A small multi-label audio tagger, trained from scratch.
Model: 3.61M parameters, arch mobilenet_v2, norm batchnorm, activation silu.
Training: adamw at rate 0.0028, 2800 steps, batches of 64.
Data: trained on single notes of musical instruments (NSynth), 184686 training examples, 1.0 epochs.
Rows from block 9, named by matrix and row number. Each number is 500 + 50 x the weight over its row's rms, rounded and kept within 0 to 999. All counts start at 0. Numbers have three digits each. After the name is the row's rms in percent of the matrix's.
# convs0: expand pointwise conv (model.blocks.9.convs.0.weight, 640x160x1), inputs 80-159
convs0.356 102:476585553450504477459447494473425403491508510486482510451474632435534467523571614487534539532488568496434461518556414474635517536548533461507459471566487532522504512541475539512448473544594498528437576551521503488532519563487493468462451500
convs0.357 117:469475539465436506434477440528512427537418450464438491495494592479369517454590543506607453482589483451480607547545483513531457471522584533566530517531581411483478492426468473569529461507535486444559560495532566442465479462516468528507499521
convs0.358 101:510524503472476504568489529556395517499398589518547473452533572490464479529484576518557498473491503491555526480470535512497501563463572405507509564502495440532481488450515435388437496415511399417522545567535504442406449500492413544474470491
convs0.359 096:432444498482522546480467494440587484513508527488542495512575448534487452417563533441470431501584513503466434561524480505541554512528501396503514591520585380566479513453485494510493598456403567448401515466506490535500540582464479502549473484
convs0.360 107:452437409427473493489524490529487436411611568482481493466515503567518483488452490445562562577533561497502476514499512458556529471528536530493458506478545615386505508516432507596537562510401528502484400504499492508411500488502410575502453517
convs0.361 101:594479543528404500545469522467422458543510552607536451541535455440548580581497486516465532428486514555519424450577544544514495487568536580548567521514462485435483458566485455494458363458563522477563581427551465532549527480434556604521549449
convs0.362 093:443589525559553505530527476472485531427478520513496563478455540593507459497481600487533493557449519538517346445602481541552489485519497492535474454516520561544463462511500487539470482493495468489442575474459535535529519476470484428476534448
convs0.363 109:521457427474519444423517521592504522578503560491463512483523501487559490537540550558534444524523557654472540509471523476503406549522474537555517496442439486572505465483502512501492507549524507458542399494443508415468582421549578444491499521
convs0.364 104:542550485485499514462495576407450556516439463425486448480474556493405518472533563498573489455578507462449542557564571573474427463504427572450490531481513528479483533509472558590512508588494515515509542495450484548561570377509474453555552544
convs0.365 106:453352482431406513608491503522506527444546575516556498535460468463485487569393436587530535465489495528485553437519504493446507514441483539509531611446476448457502409529462551524491472599580424472599479453553471529567497505492515521560413575
convs0.366 095:613512530449462466487503511414413542479453520561531522574540449576527621526500444527459449596480529522482447525555461521459405494612503456533501488456507535533415416544517564528598524473427483442494464396534381530456436449528477459513541506
convs0.367 094:534527485469542518531535565451595493530435503472452567493420480459454421419550473512564407599494508388514569472487470462481462455544504473453499491534449418490536450467428443471509544515482521488544511470463412482584608477448525492477526509
convs0.368 099:581421522503519542547573514481438442529496580526427528522558469439540519579483553440535463503461549428609517469538543496500515482602690421526502479469459475543552545533439451472537426475455460469454501526565565506511523528438469535516469489
convs0.369 113:490526471601437440418498456453393501470524468560550408581419520483567524624499529507414472453588463563573428515496580430483523415536527553550597469522448474466447486408493505550502495583481583546499571602495449513513524514508493539501466479
convs0.370 109:450515484473368530516520456503422539560459623462495458505561497453494510546521506452504508526547502522584527398504493533475478451474431487482521545530487572489551426544581493511470486455504444430509532390557517441494513481383595550529589481
convs0.371 107:567461449508464499501551524470502457560532548517508481542545472506524531511539523559459405553410509470517439552461515509555490559613528466518566403468435426401407473504508476464515496428633476540458501456598520490424447483533584590527434477
convs0.372 103:535504498409612464518475469498485497518454514461419572490535536570532497422511428570534500575425586525516527445582565459491479510510534486481528453485437508606528470489450530467445527470547519437478553452423510406447472522460525461569504433
convs0.373 087:478417467540450408487451526534530591447576532440559536546562434482514472588447400503483492530401483564417575475583588533423476513532535533471543453491483394439479454544463552531478421509571503440529511552546567617544509556417554501498511558
convs0.374 094:432518547563520568483512539515561536594540481506498502508439501511583502513575535574487496465558501493524433507434475499435427400475519558467422456506457543551454638461498470503413603403519532520511495588453410466494524476558470518409556450
convs0.375 110:562454493476465468457512487427511403521592525439484523499509515477446541461572557490554586519537527535545494504483383484455461483513499456420496478535454469507508473561453467485455515536464486585546447509523527478467584474446481449537469574
convs0.376 112:585456466535486505504505516478538460445478559430437460455455506435482421589513521433582500604566536473497505526468386468524442521499483496424501504535483489521442499524472443529440528492453596514528552569461528604540504485570490406575570523
convs0.377 106:476516565506518486536478548443441489453535372571413513569555497503585426543579544444500525474528490540427345474558451502498510497535516515514543507491450473547478492549446491499430489490451519511459493503500467548450582548547400518465478561
convs0.378 125:476569596573492529565425432477532536475542443449487562469470472413463459555519556470566573498517528402433505480519414523511527656532468448504469542523475513543555439474444449541493578468421498547413545464474456549500492542484499465404541462
convs0.379 084:498498562598503502490532495583452533561551528496530536564536536453501456574487495480385433507503467453438536539489550518484514531487555511500562533506582491531543401507588544541530477459531544453460555473470559598524445583534517561451494480
convs0.380 113:555488605575502503536467556536494509509491367550549529460395478538490477515523483382461503497478547579578490576590459484539536399441449557513506487498445460548428541554495473494473587502519461526534436467524455480517519484549397451435527502
convs0.381 107:541539543550446495545481526503502492383520490548446429451516495526480467541491395510559404478518540611487485481428570509515595517464499506538494396508526437539429431562516509505441546475493515414503494355546449464470573419557456601417491517
convs0.382 146:524407566533481532479403562428476452528503523488590423436434566544465451506558500606532412485500505578430461510433532424640450531475508517549534534522522482465616435459582454489425540498567499490516576468513455488453501431577440433478469478
convs0.383 100:576530514475481466535530513533423459517474537599494423479622464496480392480488492487576508535450539504437392508429489514594502521566498458413500463511483543462521527573446471498505595462506500474465573465508557629502524520530540445533557536
convs0.384 100:589537367464491568527518550505501453463493455542590543533532486460441491371445528423498434509507440531516470448470499481562459476460421521487504545513568501580534563536473499538522536495475457578505323502496574519503422489578462496509472469
convs0.385 118:500464585566586524554531480573501484472529486474502546429435426369381564469511536523561452516524433452526561416521478503512478553545488507407502528581433502450486413440492428560501470467443561487412418516428493556453570550470567511433370545
convs0.386 105:506429472482397438564482555514494456431518507351606469479510546354425437557512408525516518475495511537475472501587489562455489504520487538557515590584427487459511522528468368543552446485503653520528480483503431454474495448464561501579506427
convs0.387 119:553574360550527521476479512482472501456405427539455519517551521387549408476536514405517604522425553425453586540548512584565459480505429501422492460531465509592508607526453538445469570490548476541500463495436486513534431524527514431453516468
convs0.388 087:480453499426506572519600528425577415514512481458582434408517473464416487461501440525458491475500446518502522539523491538486535519485511543508539493471499496430602385483475426518532452546445647533451574383493450434463498516461525517565493421
convs0.389 101:453544497538628531567479503507487542502436578483526439496499474514447486445473502614522494539494579452578479565487489505575492482511474425536533485514660480493515584463446431458488471523443449520513531519507489528569439559445504474476438443
convs0.390 115:537517493493455548588482586552470388527465536499539535479454482450574545514529505505524457491394504507494504431440544457362492419533588540563562543453449506507463456473411481607603519430421611445505545473546502470502540458491562503533441375
convs0.391 111:497515548513513430545497450500589394483402512488505423448575502493553514429448484573564474484513601486484507613509533476577425537489471486513522486569493474540567527478565494592457498452549461544554563629532531548497455551529526430520565455
convs0.392 101:551479442618415414480490545504518474438533527439495333413581542369549500515537594514456532531620396440556560425500530603488463459510527502472467510512533495479528570483398533484507523452564528479466491430556482451472401518493560495567488488
convs0.393 098:406501502417520551448481472471522487437494521444452432505542511494486491533487553636528430490520492552490413488465549407530448477516491507549482455625467459538471535480442517474552589506481495484545513434384469491481546470495398475495461473
convs0.394 103:534501507604460463549506523548528418409521494509587541470552486451453468473522518590524547532533463461617495477404374467577477440518536510403488570473464463470480433557540456421497568612468551532475524467558527549444425521554497393503562582
convs0.395 113:513502561472479506482547479543587531530511567514513446428503428573450499537542493514464416502443484430543556480564417543608462555564487471555533531518558538577513568502524464533461570544539511548340560579497541544527511586433515511449515517
convs0.396 099:531514546483569513523487499508458523556483505536474554512515511473590520569557490405510583472406608502430493564577429409484414461500454590547575582438496560543506441600425470462450583540443522446514502496469530504552436443583534452554617497
convs0.397 113:475502494495439414541549527520526497566548442427627495492470471422493438478579504472461535497562469450560545500444428404534454441480496493409463510567538467393470480503519441582557529521478537579536479565483497596428576527471521505558476560
convs0.398 115:557548443505527507479477448506505510410487410367514373577521525546525481598618521571482515516434456497421495467409501537480528436501505468486532525478611538441565460451542450463443459515506566499466519542531501594625458422540486533503524464
convs0.399 095:500412539524587528541482563544461536524474475494526516575522520522553541449571509511577551516479528433533525535422502470583417518437331413489519537476491529554575587516595465485492510498539412552517529468451469439487476475549454459543493549
convs0.400 091:526514504516551460506478509460422497519511474452504569450570534397472562476493525491543596497490498495508462574521446444535446583459513438527438589527511573545545468558518468575472392442523576486509411510431510549465581532551521522452481518
convs0.401 101:499484547527555552545504574485497444361497508486539456416506524573423441482496465516520431547536475449468465524505579465540535579450450558531488500522534533490486566545527600483480545496559572513515581508499514404587442469565477398536425444
convs0.402 099:497523443454489557467573503514520491389552444459490471590476466537415518480489566474446559479444465435508471511465467622533621455553515494503494423464530507403448494457555463584448490551497481580444570540513570617533460536438443516481579470
convs0.403 092:509513522596520396542464596426527423417526494418531467438447539479416436462550489556486532432557524514523465444472510485509490393485613509468492524493505470499516483600618400490419408505514513547523475533556503494453545497443524414518519455
convs0.404 091:648493588630535541502477449496512482476458507496459523516509504449520464597465411487450517483530505437457489623543413531573410497467483474517421445574545488536518551546449512518440422497505572510406534536448531582533557524551482493492536546
convs0.405 109:410406582523527592467443521494397503528478504526500484461452485504531532541455441614486368512487457461594530457458573498480496553471495489477581452445422401484554530462544608496559490511489461602568553563559557443526536529490534443460475508
convs0.406 103:512439540484529581488509542537442476504466509523511540500562439555472529541563468472492508493525481542513563397482493489478429474490448467507424594494520503432483546522480470544536443516439418528535477428461510475511444463567524608543499586
convs0.407 092:423572456470478480386450517458486433496593512371525422510551566465461511519594559495510509553460492423586484481475477528667524512492651554471488519526465569503478476513472498573449457547540559507474501519552548518492574519619475513510549524
convs0.408 103:467503480587539559578540505476430409507563501467474560518469543482492464512491431478441420533421477450513415449495520478498467483590581499489452474505431415486473498573511496506501567411406519526417475584464445526513636545487569531510450485
convs0.409 117:495547504488463498482508477451478423412554470524576568432528503604328486488528461360428439462519529398537511440534436488649567494581556466467455513451516548444479474556563415544488498502497520494485505568549536540552510543510519499452481449
convs0.410 094:463511597485550478441504549494489539441550561596562499608557538531580492509490478486439499558509506613487526613486497532518533455434552533499652440493415505585489457520582510513542443464548545462535573533447508511452462514573500458440517462
convs0.411 106:503468504499542516526472489587453480455506470585491590526504454525516590520423432517511506545473515451533599498558490405538461557554470493515517462573491440565504479471562464445491509598542439491539435531551484465507463535457518446523437483
convs0.412 110:458546429491544499536430506459472464497443476425541565459416495540583512469476466487504345566470474546552476493474493456513593472479556511526573464547455498476515518481591481462525485521609423537522474506480387486561507437542406558470447463
convs0.413 090:522568505555517417480486499470451474513514468493357497433591436445503467456521531495486528573538577448464484632493506481524489491551428470525449526487510500462524469532503506463495422503561427622401469502428527530573495476558434473443550488
convs0.414 082:487533491502565514453562500497535510587446582437542515548488495417424462429506553510547528449493513479557485500444485522500499520506481494580453522585542557440417567507541446518416433504409585482496424568528498504580543587552454504528523514
convs0.415 078:560424514523517399523494529505470470505525469521532540546572463527427475473473574546440484463477463481563556517453446523579443522587537461550450557579586524417527462599531525474531484470445440499530472541536505470497430535567548491596537495
convs0.416 084:461447527545450543423397586488448487454415462579464550417533518492540493452512451494429545523483490490484620472465455453412445561489477536494522456517545588500496510544537571445475461479467572440473488569490501366475427486489500508471532505
convs0.417 098:492532500450398475465558474397563448500491568609529517392461512461563391505514518556530496474558493453484494474439476454472541458512528597469437571474531431519531564491549440518478555536481537411541533633464445420471528541461491448545535451
convs0.418 100:472439538539411420484445517528453580545397468537530514481479518522526548488460470537507528521501590565472549612518558494476450490506501522559443502464498549532568412559529533530400427556576480511575511506494555466391479463523402516376446604
convs0.419 081:526505406482482494500475462530598554595464525458539548456548497473538495532451554522475509530558506521482400587472556419543491564519618566488478446519509443495507476532476495521489469492460582520442511509512473559525438567588531512442506540
convs0.420 090:490457494588509484480513530522501629503487457527463563605478446468445493527584475454448576458512565436468511535590511478484460576504438537466456508500453460556548517643499528554457359457437500567460497506518548489560413489462414507552533499
convs0.421 083:518528547441476528533403497433450489537453451486489381491449545448536495564522534500480519443508552565404474501567537521440468547550470532474455407516449523462542513422478546462450439473450535408460508637424478530559566549576488537493524538
convs0.422 090:509428485383539464473536581532454540536397504512565495447579458478581523564555486440445494408430509464536525526521531561551537603455454468584553507555494533450517445558539578448506535541514580480475529525517433476517547523518525452451406484
convs0.423 099:492419479499488472489508507494514458544472339505511555441504571513503480552487513462471536533440523474443519465486344497548534475535502531514429494521461476565611460554539421460515556493415575447489474511522548478432499499507561461376473559
convs0.424 095:594511479543438551502561470484505442542638493509547469524433479465456535525544439554525503558506519480507480494440374480488481527384509425485499462507568590441474432424511505467466512483426496555510483549530565510510439424561545529598523498
convs0.425 089:439494495429512537534560558448416556535543441600574557421542419415478594593492465519482572447512532396443499483490493577463473494465520501494508494541457485448533465492510473444503539549460558505447458526539547427508501629515492526389519548
convs0.426 113:508515451424530555421493458428431456584508550516424453451459585519545522486574502531502501519548572452498499460396483552555512493550498509491465513526515514483427518521431394598485550486462589518549579505423474439503568461562486538505426535
convs0.427 090:546512545504464432521556558556505558477464507501581493390481528404511529599547485415483619527558504408537532494473525496549548544587422543515508468493467512450529526630381646512520420532462572454491505553469537459475409530472514499422494539
convs0.428 114:474503500530514508508402537436481525423572543494514482573460408542477533475490567484418416618508483522566506439508535540483564476519564522404608452491462505402385469524545480523613549534520463462583412450633509440444443496497460528516542592
convs0.429 133:455475553496412519469465531445443411545583469479585526494451503532492517484512516574471363464487449551464457476432517463514519527505413550428587459513429445445548501447550517443593536491615484542540506399483426562464577467509512465497420580
convs0.430 089:509477449485542389406558488483475520534481453470537564503509501555528582493500502549533509528470564548545564489473510459567419516429492576489582476462512449451455512511499621550569513499582460540470567544488542499511487553569440457557537607
convs0.431 090:499414548471475530522515389551464430558626522481493568481417492556505525525434526520533481467449460621466600486485461437487483552480504470538501551500461531529581492550483438497585455540464488562524566437480597546502511486564439497545452518