{"arch": "mobilenet_v2", "model": "multi-label audio tagger", "dataset": "single notes of musical instruments (NSynth)", "train_examples": 184686, "gain_aug_db": 10, "noise_aug": 0.002, "time_shift_ms": 100, "input": "waveform_16khz", "norm": "batchnorm", "activation": "silu", "drop_path": 0.2, "depths": [5, 5, 5], "kernel_size": 5, "wave_channels": 96, "wave_strides": [10, 4, 4], "expansion": 4, "widths": [128, 160, 200], "num_labels": 36, "mixing": "mixup", "init": "kaiming_normal", "residual_init": "none", "optimizer": "adamw", "lr": 0.0028, "beta1": 0.9, "beta2": 0.999, "eps": 1e-10, "steps": 2800, "batch_size": 64, "epochs": 1.0, "lr_schedule": "cosine", "final_lr_fraction": 0.01, "warmup_steps": 140, "weight_decay": 0.3}
Rows from block 6, named by matrix and row number. Each number is 50 + 15 x the weight over its row's rms, rounded and kept within 0 to 99. All counts start at 0. After the name is the row's rms in percent of the matrix's.
# convs2: project pointwise conv (model.blocks.6.convs.2.weight, 160x640x1), inputs 0-91
convs2.57 095:53 26 25 55 47 63 59 42 33 50 46 42 68 67 54 40 48 39 60 63 39 41 65 55 52 93 28 71 63 51 50 32 58 52 67 29 58 76 39 66 39 61 42 47 49 40 44 41 82 57 68 19 68 34 54 38 18 60 73 45 61 37 71 67 31 46 43 62 42 25 54 18 54 66 47 47 45 62 54 36 61 64 50 42 40 53 45 69 87 84 40 54
convs2.58 101:49 20 59 58 58 40 53 31 34 42 52 87 31 47 35 75 74 48 71 50 49 53 55 50 39 60 63 64 73 31 37 52 31 61 36 36 88 54 54 71 48 20 59 52 60 41 54 42 61 49 44 57 61 94 47 22 57 59 51 26 51 43 06 40 54 64 41 32 64 95 77 24 52 61 70 40 37 51 50 78 65 42 72 59 41 60 48 35 51 46 57 51
convs2.59 102:85 22 52 41 26 35 59 35 72 34 62 55 49 48 35 60 51 58 57 61 50 61 57 50 55 40 22 44 48 45 58 31 50 39 24 82 73 54 76 47 43 36 36 32 33 38 57 30 64 32 28 62 38 47 28 44 82 29 57 50 59 54 41 16 33 21 61 43 58 64 55 44 65 32 49 62 50 45 48 21 51 49 52 40 42 62 48 51 44 65 37 59
convs2.60 093:43 41 35 52 66 53 40 75 45 56 70 40 40 59 34 53 42 59 27 68 62 56 62 49 63 68 57 54 70 28 56 43 59 73 54 54 50 71 45 46 39 30 70 31 61 55 51 73 69 80 62 56 54 49 53 73 51 81 57 58 39 63 52 75 22 60 73 48 53 67 80 39 70 42 56 49 77 58 39 56 62 46 38 11 61 79 67 52 61 53 25 48
convs2.61 095:48 48 46 50 45 40 43 68 27 23 57 73 55 68 34 60 50 25 97 59 64 54 66 63 60 63 40 47 45 64 63 98 43 59 52 37 48 47 27 56 50 71 75 73 45 62 56 55 51 63 54 34 75 34 40 62 45 50 49 46 50 32 54 61 55 40 47 51 28 39 62 40 41 57 51 37 79 63 61 79 72 56 58 57 81 53 43 33 32 56 38 35
convs2.62 100:58 46 50 61 45 52 34 59 68 52 36 81 62 48 72 42 42 56 51 55 57 71 50 35 44 40 35 45 46 38 44 38 61 24 58 56 49 32 70 58 40 09 54 62 41 35 35 44 27 66 60 63 47 49 45 28 43 38 56 39 51 58 17 42 55 49 62 35 38 44 40 75 43 47 31 50 48 46 74 46 68 63 08 53 54 51 67 73 60 49 71 73
convs2.63 099:48 40 55 67 48 58 50 54 63 46 46 56 40 47 36 60 59 53 24 57 48 62 42 57 57 65 41 38 49 55 31 76 45 42 43 39 44 48 43 34 24 18 67 38 53 48 43 62 46 35 53 58 64 54 48 21 58 30 57 27 57 52 40 42 47 45 49 49 41 79 67 17 23 46 56 41 43 53 53 61 63 34 61 57 88 52 76 35 45 69 57 58
convs2.64 109:52 58 46 36 43 56 82 53 42 15 60 44 27 44 29 56 39 80 50 37 31 46 20 70 33 45 40 74 20 44 53 51 58 55 29 47 63 43 54 42 35 79 68 59 53 43 41 64 79 76 35 25 27 53 37 41 55 29 57 50 59 30 91 28 57 54 47 70 68 25 69 50 35 39 35 62 63 57 52 36 79 36 71 54 74 45 49 16 37 57 53 44
convs2.65 104:47 66 65 53 57 14 34 47 81 75 61 47 55 49 46 61 61 64 35 67 51 65 68 50 46 43 47 51 44 23 60 48 42 65 58 62 20 45 54 27 42 26 83 42 41 47 64 33 37 28 39 59 77 59 42 58 60 68 42 44 51 59 45 25 36 43 42 59 45 33 56 47 51 50 41 36 28 41 41 59 31 61 12 30 64 43 84 95 40 69 48 45
convs2.66 107:48 54 29 47 48 46 48 65 54 66 50 36 64 33 61 41 69 38 49 37 49 36 29 31 21 19 42 35 49 54 47 46 50 24 31 54 62 65 54 49 55 57 30 46 57 33 58 50 54 41 40 07 18 48 56 47 34 45 48 32 66 70 59 62 51 30 42 47 44 18 46 60 23 19 48 47 14 53 49 40 48 75 51 54 33 54 66 49 64 44 65 35
convs2.67 097:75 51 44 46 41 59 49 29 58 63 54 33 53 40 67 56 44 47 68 55 44 49 56 52 38 62 39 51 49 71 59 66 42 59 48 71 28 54 50 52 49 48 85 50 51 36 46 43 51 47 47 55 42 63 15 51 28 50 38 57 61 65 40 53 59 38 54 45 63 55 58 68 49 43 45 49 25 46 50 57 50 67 51 49 43 36 60 43 61 47 54 37
convs2.68 098:51 38 58 53 62 75 44 77 35 55 52 31 48 49 54 67 75 42 51 27 72 45 71 49 61 47 68 76 45 58 35 68 52 37 56 41 67 59 20 76 26 38 45 43 32 42 42 51 44 61 50 67 45 55 50 58 45 45 61 36 49 34 33 58 53 62 57 53 37 72 62 36 53 49 57 59 27 71 42 63 63 51 52 80 58 66 55 35 50 55 48 45
convs2.69 097:55 28 46 47 42 61 46 45 87 53 33 48 69 61 31 42 56 99 44 52 45 52 24 78 31 42 67 44 30 63 45 44 33 57 50 64 41 36 80 36 48 59 31 43 46 43 49 31 83 27 42 69 12 49 37 46 64 51 41 40 56 41 45 11 43 54 37 53 50 77 69 53 75 50 41 34 46 47 78 33 46 25 45 35 54 60 52 45 52 59 52 76
convs2.70 105:48 53 67 42 44 33 46 41 27 28 62 54 50 53 44 39 44 52 60 31 35 38 41 66 27 61 52 52 52 38 78 40 33 56 33 42 35 68 74 51 22 45 88 62 46 61 36 54 48 69 55 46 29 34 61 46 47 55 44 60 34 35 49 44 44 47 29 68 52 57 56 18 54 35 50 50 40 54 51 44 55 42 54 31 61 28 38 34 52 79 42 43
convs2.71 111:39 51 45 61 67 32 52 46 56 39 44 52 59 25 35 39 49 37 71 43 42 45 26 31 53 73 64 40 55 61 39 43 45 61 47 68 55 53 68 61 42 79 74 46 46 43 37 48 71 56 58 27 23 30 27 67 32 51 60 37 54 49 76 48 59 48 55 50 45 50 22 38 55 43 35 46 32 47 63 40 47 18 42 32 36 81 48 56 61 22 49 51
convs2.72 096:45 74 51 58 71 41 66 46 45 49 58 65 70 56 31 64 44 87 58 81 45 70 74 86 50 64 65 75 63 47 38 68 50 69 67 40 45 61 34 54 54 52 45 60 89 55 48 48 30 39 28 32 80 59 34 76 31 57 57 51 47 39 25 34 58 70 50 64 64 66 62 40 71 45 60 34 78 41 63 77 68 54 68 52 37 51 57 29 58 35 53 52
convs2.73 096:50 50 46 25 58 67 60 64 71 88 26 58 47 54 50 33 40 28 48 33 46 45 27 68 10 22 52 53 28 36 50 23 34 54 49 48 46 50 30 32 60 51 46 57 83 43 54 66 37 43 72 55 60 37 75 52 47 44 27 32 51 61 32 37 24 61 59 43 52 68 66 66 28 35 44 35 43 70 51 50 19 69 45 54 28 20 43 39 50 37 67 52
convs2.74 100:72 35 50 76 54 59 81 67 32 39 48 46 71 39 36 70 51 21 74 76 43 46 27 71 55 58 78 41 62 29 32 76 36 56 41 43 52 47 42 23 38 50 25 69 52 52 59 80 81 58 58 63 48 61 67 49 54 48 51 32 36 46 43 59 69 39 47 44 56 43 40 48 83 73 41 75 44 50 65 43 73 69 77 41 39 15 59 42 60 33 72 51
convs2.75 105:31 46 49 58 39 42 69 46 45 35 72 60 77 64 46 80 63 56 45 72 34 57 23 64 48 52 55 47 60 57 60 82 33 52 36 39 47 48 48 38 50 72 53 53 36 66 49 46 66 51 62 80 30 64 56 56 44 60 36 29 52 61 74 29 59 43 32 55 39 39 51 41 57 55 41 35 68 30 26 37 56 68 53 62 72 53 51 56 22 56 43 24
convs2.76 097:61 44 56 53 49 36 70 81 26 37 42 35 57 56 55 52 55 42 52 09 62 68 35 32 66 63 51 47 59 55 44 46 40 12 76 38 30 63 31 46 54 56 36 66 44 54 52 70 51 51 44 63 47 53 76 51 63 10 54 56 33 35 32 64 55 48 38 39 64 64 58 72 57 48 56 70 77 38 60 45 48 77 58 69 33 39 42 28 45 43 23 29
convs2.77 109:28 71 45 63 35 38 59 56 36 54 60 32 39 69 42 50 48 63 36 50 43 64 64 52 29 75 49 37 48 49 56 61 76 54 40 42 34 49 56 67 32 56 48 58 37 27 58 54 48 69 32 29 61 44 61 53 66 60 64 52 43 34 58 69 39 56 52 56 46 73 33 21 51 69 58 48 17 49 36 05 43 28 42 34 54 40 45 36 55 42 40 61
convs2.78 098:32 79 59 77 62 55 51 32 50 35 49 74 48 49 47 75 47 42 67 94 39 20 49 52 61 58 50 69 65 36 26 44 50 72 57 48 66 46 50 68 68 54 51 37 44 51 39 54 57 48 51 33 56 56 61 61 49 83 65 27 51 44 38 48 41 51 66 78 57 44 61 65 61 70 53 41 14 41 44 73 57 45 64 58 36 50 45 50 61 42 38 38
convs2.79 102:56 40 55 42 51 62 78 75 39 56 49 70 42 55 56 60 38 82 55 40 25 71 60 50 45 54 36 39 41 72 45 41 55 62 57 23 63 53 35 58 74 36 56 67 68 62 56 58 67 49 34 51 53 47 50 63 55 33 40 49 34 58 44 52 43 59 46 72 67 92 59 50 38 37 65 58 40 53 35 46 48 60 28 36 46 80 41 43 47 55 47 78
convs2.80 102:44 37 38 61 27 54 45 33 48 64 69 38 67 74 76 62 58 65 33 74 52 60 11 71 52 48 28 45 53 52 64 53 44 40 36 54 51 52 48 34 52 43 85 59 51 44 36 57 54 52 48 50 70 56 34 42 29 36 48 62 80 72 36 53 51 56 50 53 56 10 58 53 27 53 52 52 37 45 80 44 56 97 61 54 50 25 45 61 34 48 67 39
convs2.81 098:55 59 40 17 49 84 49 34 47 60 36 93 71 36 47 48 53 50 63 51 53 47 28 56 31 35 29 53 40 59 31 50 40 69 59 30 45 48 30 36 26 62 43 56 65 49 42 41 61 48 56 40 47 71 47 50 53 78 42 38 37 36 34 31 44 46 47 50 37 96 62 66 37 04 52 45 97 51 37 71 38 51 65 70 57 47 47 62 54 50 43 67
convs2.82 095:49 67 48 74 84 54 69 60 29 46 62 70 55 22 54 79 55 53 53 80 60 58 57 62 52 51 58 51 60 38 57 46 53 68 66 47 55 53 53 54 52 31 72 56 72 55 43 64 64 52 60 99 64 63 69 52 37 46 74 28 36 52 00 52 50 61 60 42 52 99 48 43 41 64 50 41 01 39 36 84 48 38 59 43 39 43 67 41 53 55 38 65
convs2.83 096:45 22 41 46 54 67 67 28 25 51 59 41 23 55 22 76 39 49 50 37 27 58 24 95 60 51 44 56 68 56 61 42 33 67 62 36 61 67 24 58 58 27 65 55 53 58 68 70 47 75 43 71 51 46 48 53 44 30 64 39 13 39 42 65 46 63 42 75 73 70 67 50 43 52 56 50 44 57 52 58 65 74 36 70 68 42 31 48 48 47 68 61
convs2.84 097:59 69 57 54 58 31 47 90 08 49 44 50 71 41 51 68 42 62 35 49 53 48 79 69 63 51 72 49 16 61 24 40 58 67 67 42 45 33 46 34 40 46 35 56 57 54 41 58 77 91 43 39 44 46 48 50 58 49 75 30 54 37 67 49 71 50 50 55 51 42 46 28 64 46 44 51 72 54 45 56 71 67 36 48 82 62 66 29 71 46 45 65
convs2.85 100:64 36 44 70 42 49 60 69 39 46 56 78 33 27 70 51 61 80 47 53 75 55 51 37 68 82 54 54 66 54 46 53 83 34 47 43 56 52 34 47 64 33 23 46 41 68 60 69 26 50 73 38 66 36 48 59 64 41 70 50 53 65 65 51 70 51 45 70 60 95 64 48 52 74 50 56 74 70 38 51 43 52 45 46 31 74 58 44 65 71 40 53
convs2.86 093:49 43 36 40 44 81 67 46 77 58 26 48 26 43 51 44 56 78 49 50 19 48 38 61 62 39 37 63 23 60 68 46 41 56 49 58 50 26 54 55 53 42 59 37 42 54 34 62 62 73 50 65 43 34 36 42 36 28 47 67 49 67 41 45 47 49 54 33 60 76 44 51 37 37 43 73 65 60 73 51 51 79 33 21 47 61 50 50 39 45 66 67
convs2.87 096:49 38 42 59 60 62 43 32 71 68 54 56 81 55 63 35 33 67 48 62 48 62 44 43 40 56 52 38 42 74 52 45 65 44 58 54 54 34 69 55 53 41 27 42 38 52 53 55 38 17 44 21 67 55 28 63 51 47 34 53 68 62 59 55 28 47 49 23 40 26 81 62 51 54 38 50 29 44 75 69 25 49 22 47 53 34 59 82 37 40 51 60
convs2.88 094:54 54 43 23 47 44 49 53 84 54 64 46 42 49 33 54 53 81 63 77 27 54 45 75 33 59 44 62 57 29 56 66 25 62 61 77 55 45 49 39 40 32 77 52 44 43 63 18 46 56 55 58 75 52 31 56 76 48 41 49 51 52 44 13 74 45 32 53 77 11 42 47 58 48 45 52 43 56 27 12 45 37 62 48 60 46 47 58 29 47 44 20
convs2.89 095:53 52 62 65 54 57 60 55 53 43 57 43 40 42 74 73 64 76 63 56 62 40 52 43 72 51 65 65 62 83 47 70 64 41 72 45 73 65 44 44 38 43 58 54 69 72 61 48 52 64 29 73 46 61 51 74 68 49 62 66 55 59 34 80 43 44 32 59 51 43 50 32 64 72 49 38 65 40 66 62 56 33 64 42 55 48 40 09 47 55 56 45
convs2.90 101:21 46 66 53 35 35 47 43 58 34 60 44 51 50 55 65 47 56 45 50 47 74 38 50 45 66 51 40 64 66 27 51 55 39 38 68 72 47 56 65 49 80 31 62 61 37 64 45 58 49 36 48 51 45 51 29 45 38 66 64 62 58 68 59 38 43 69 40 57 54 31 51 65 62 38 81 41 34 48 45 40 44 41 42 22 83 28 24 76 08 77 36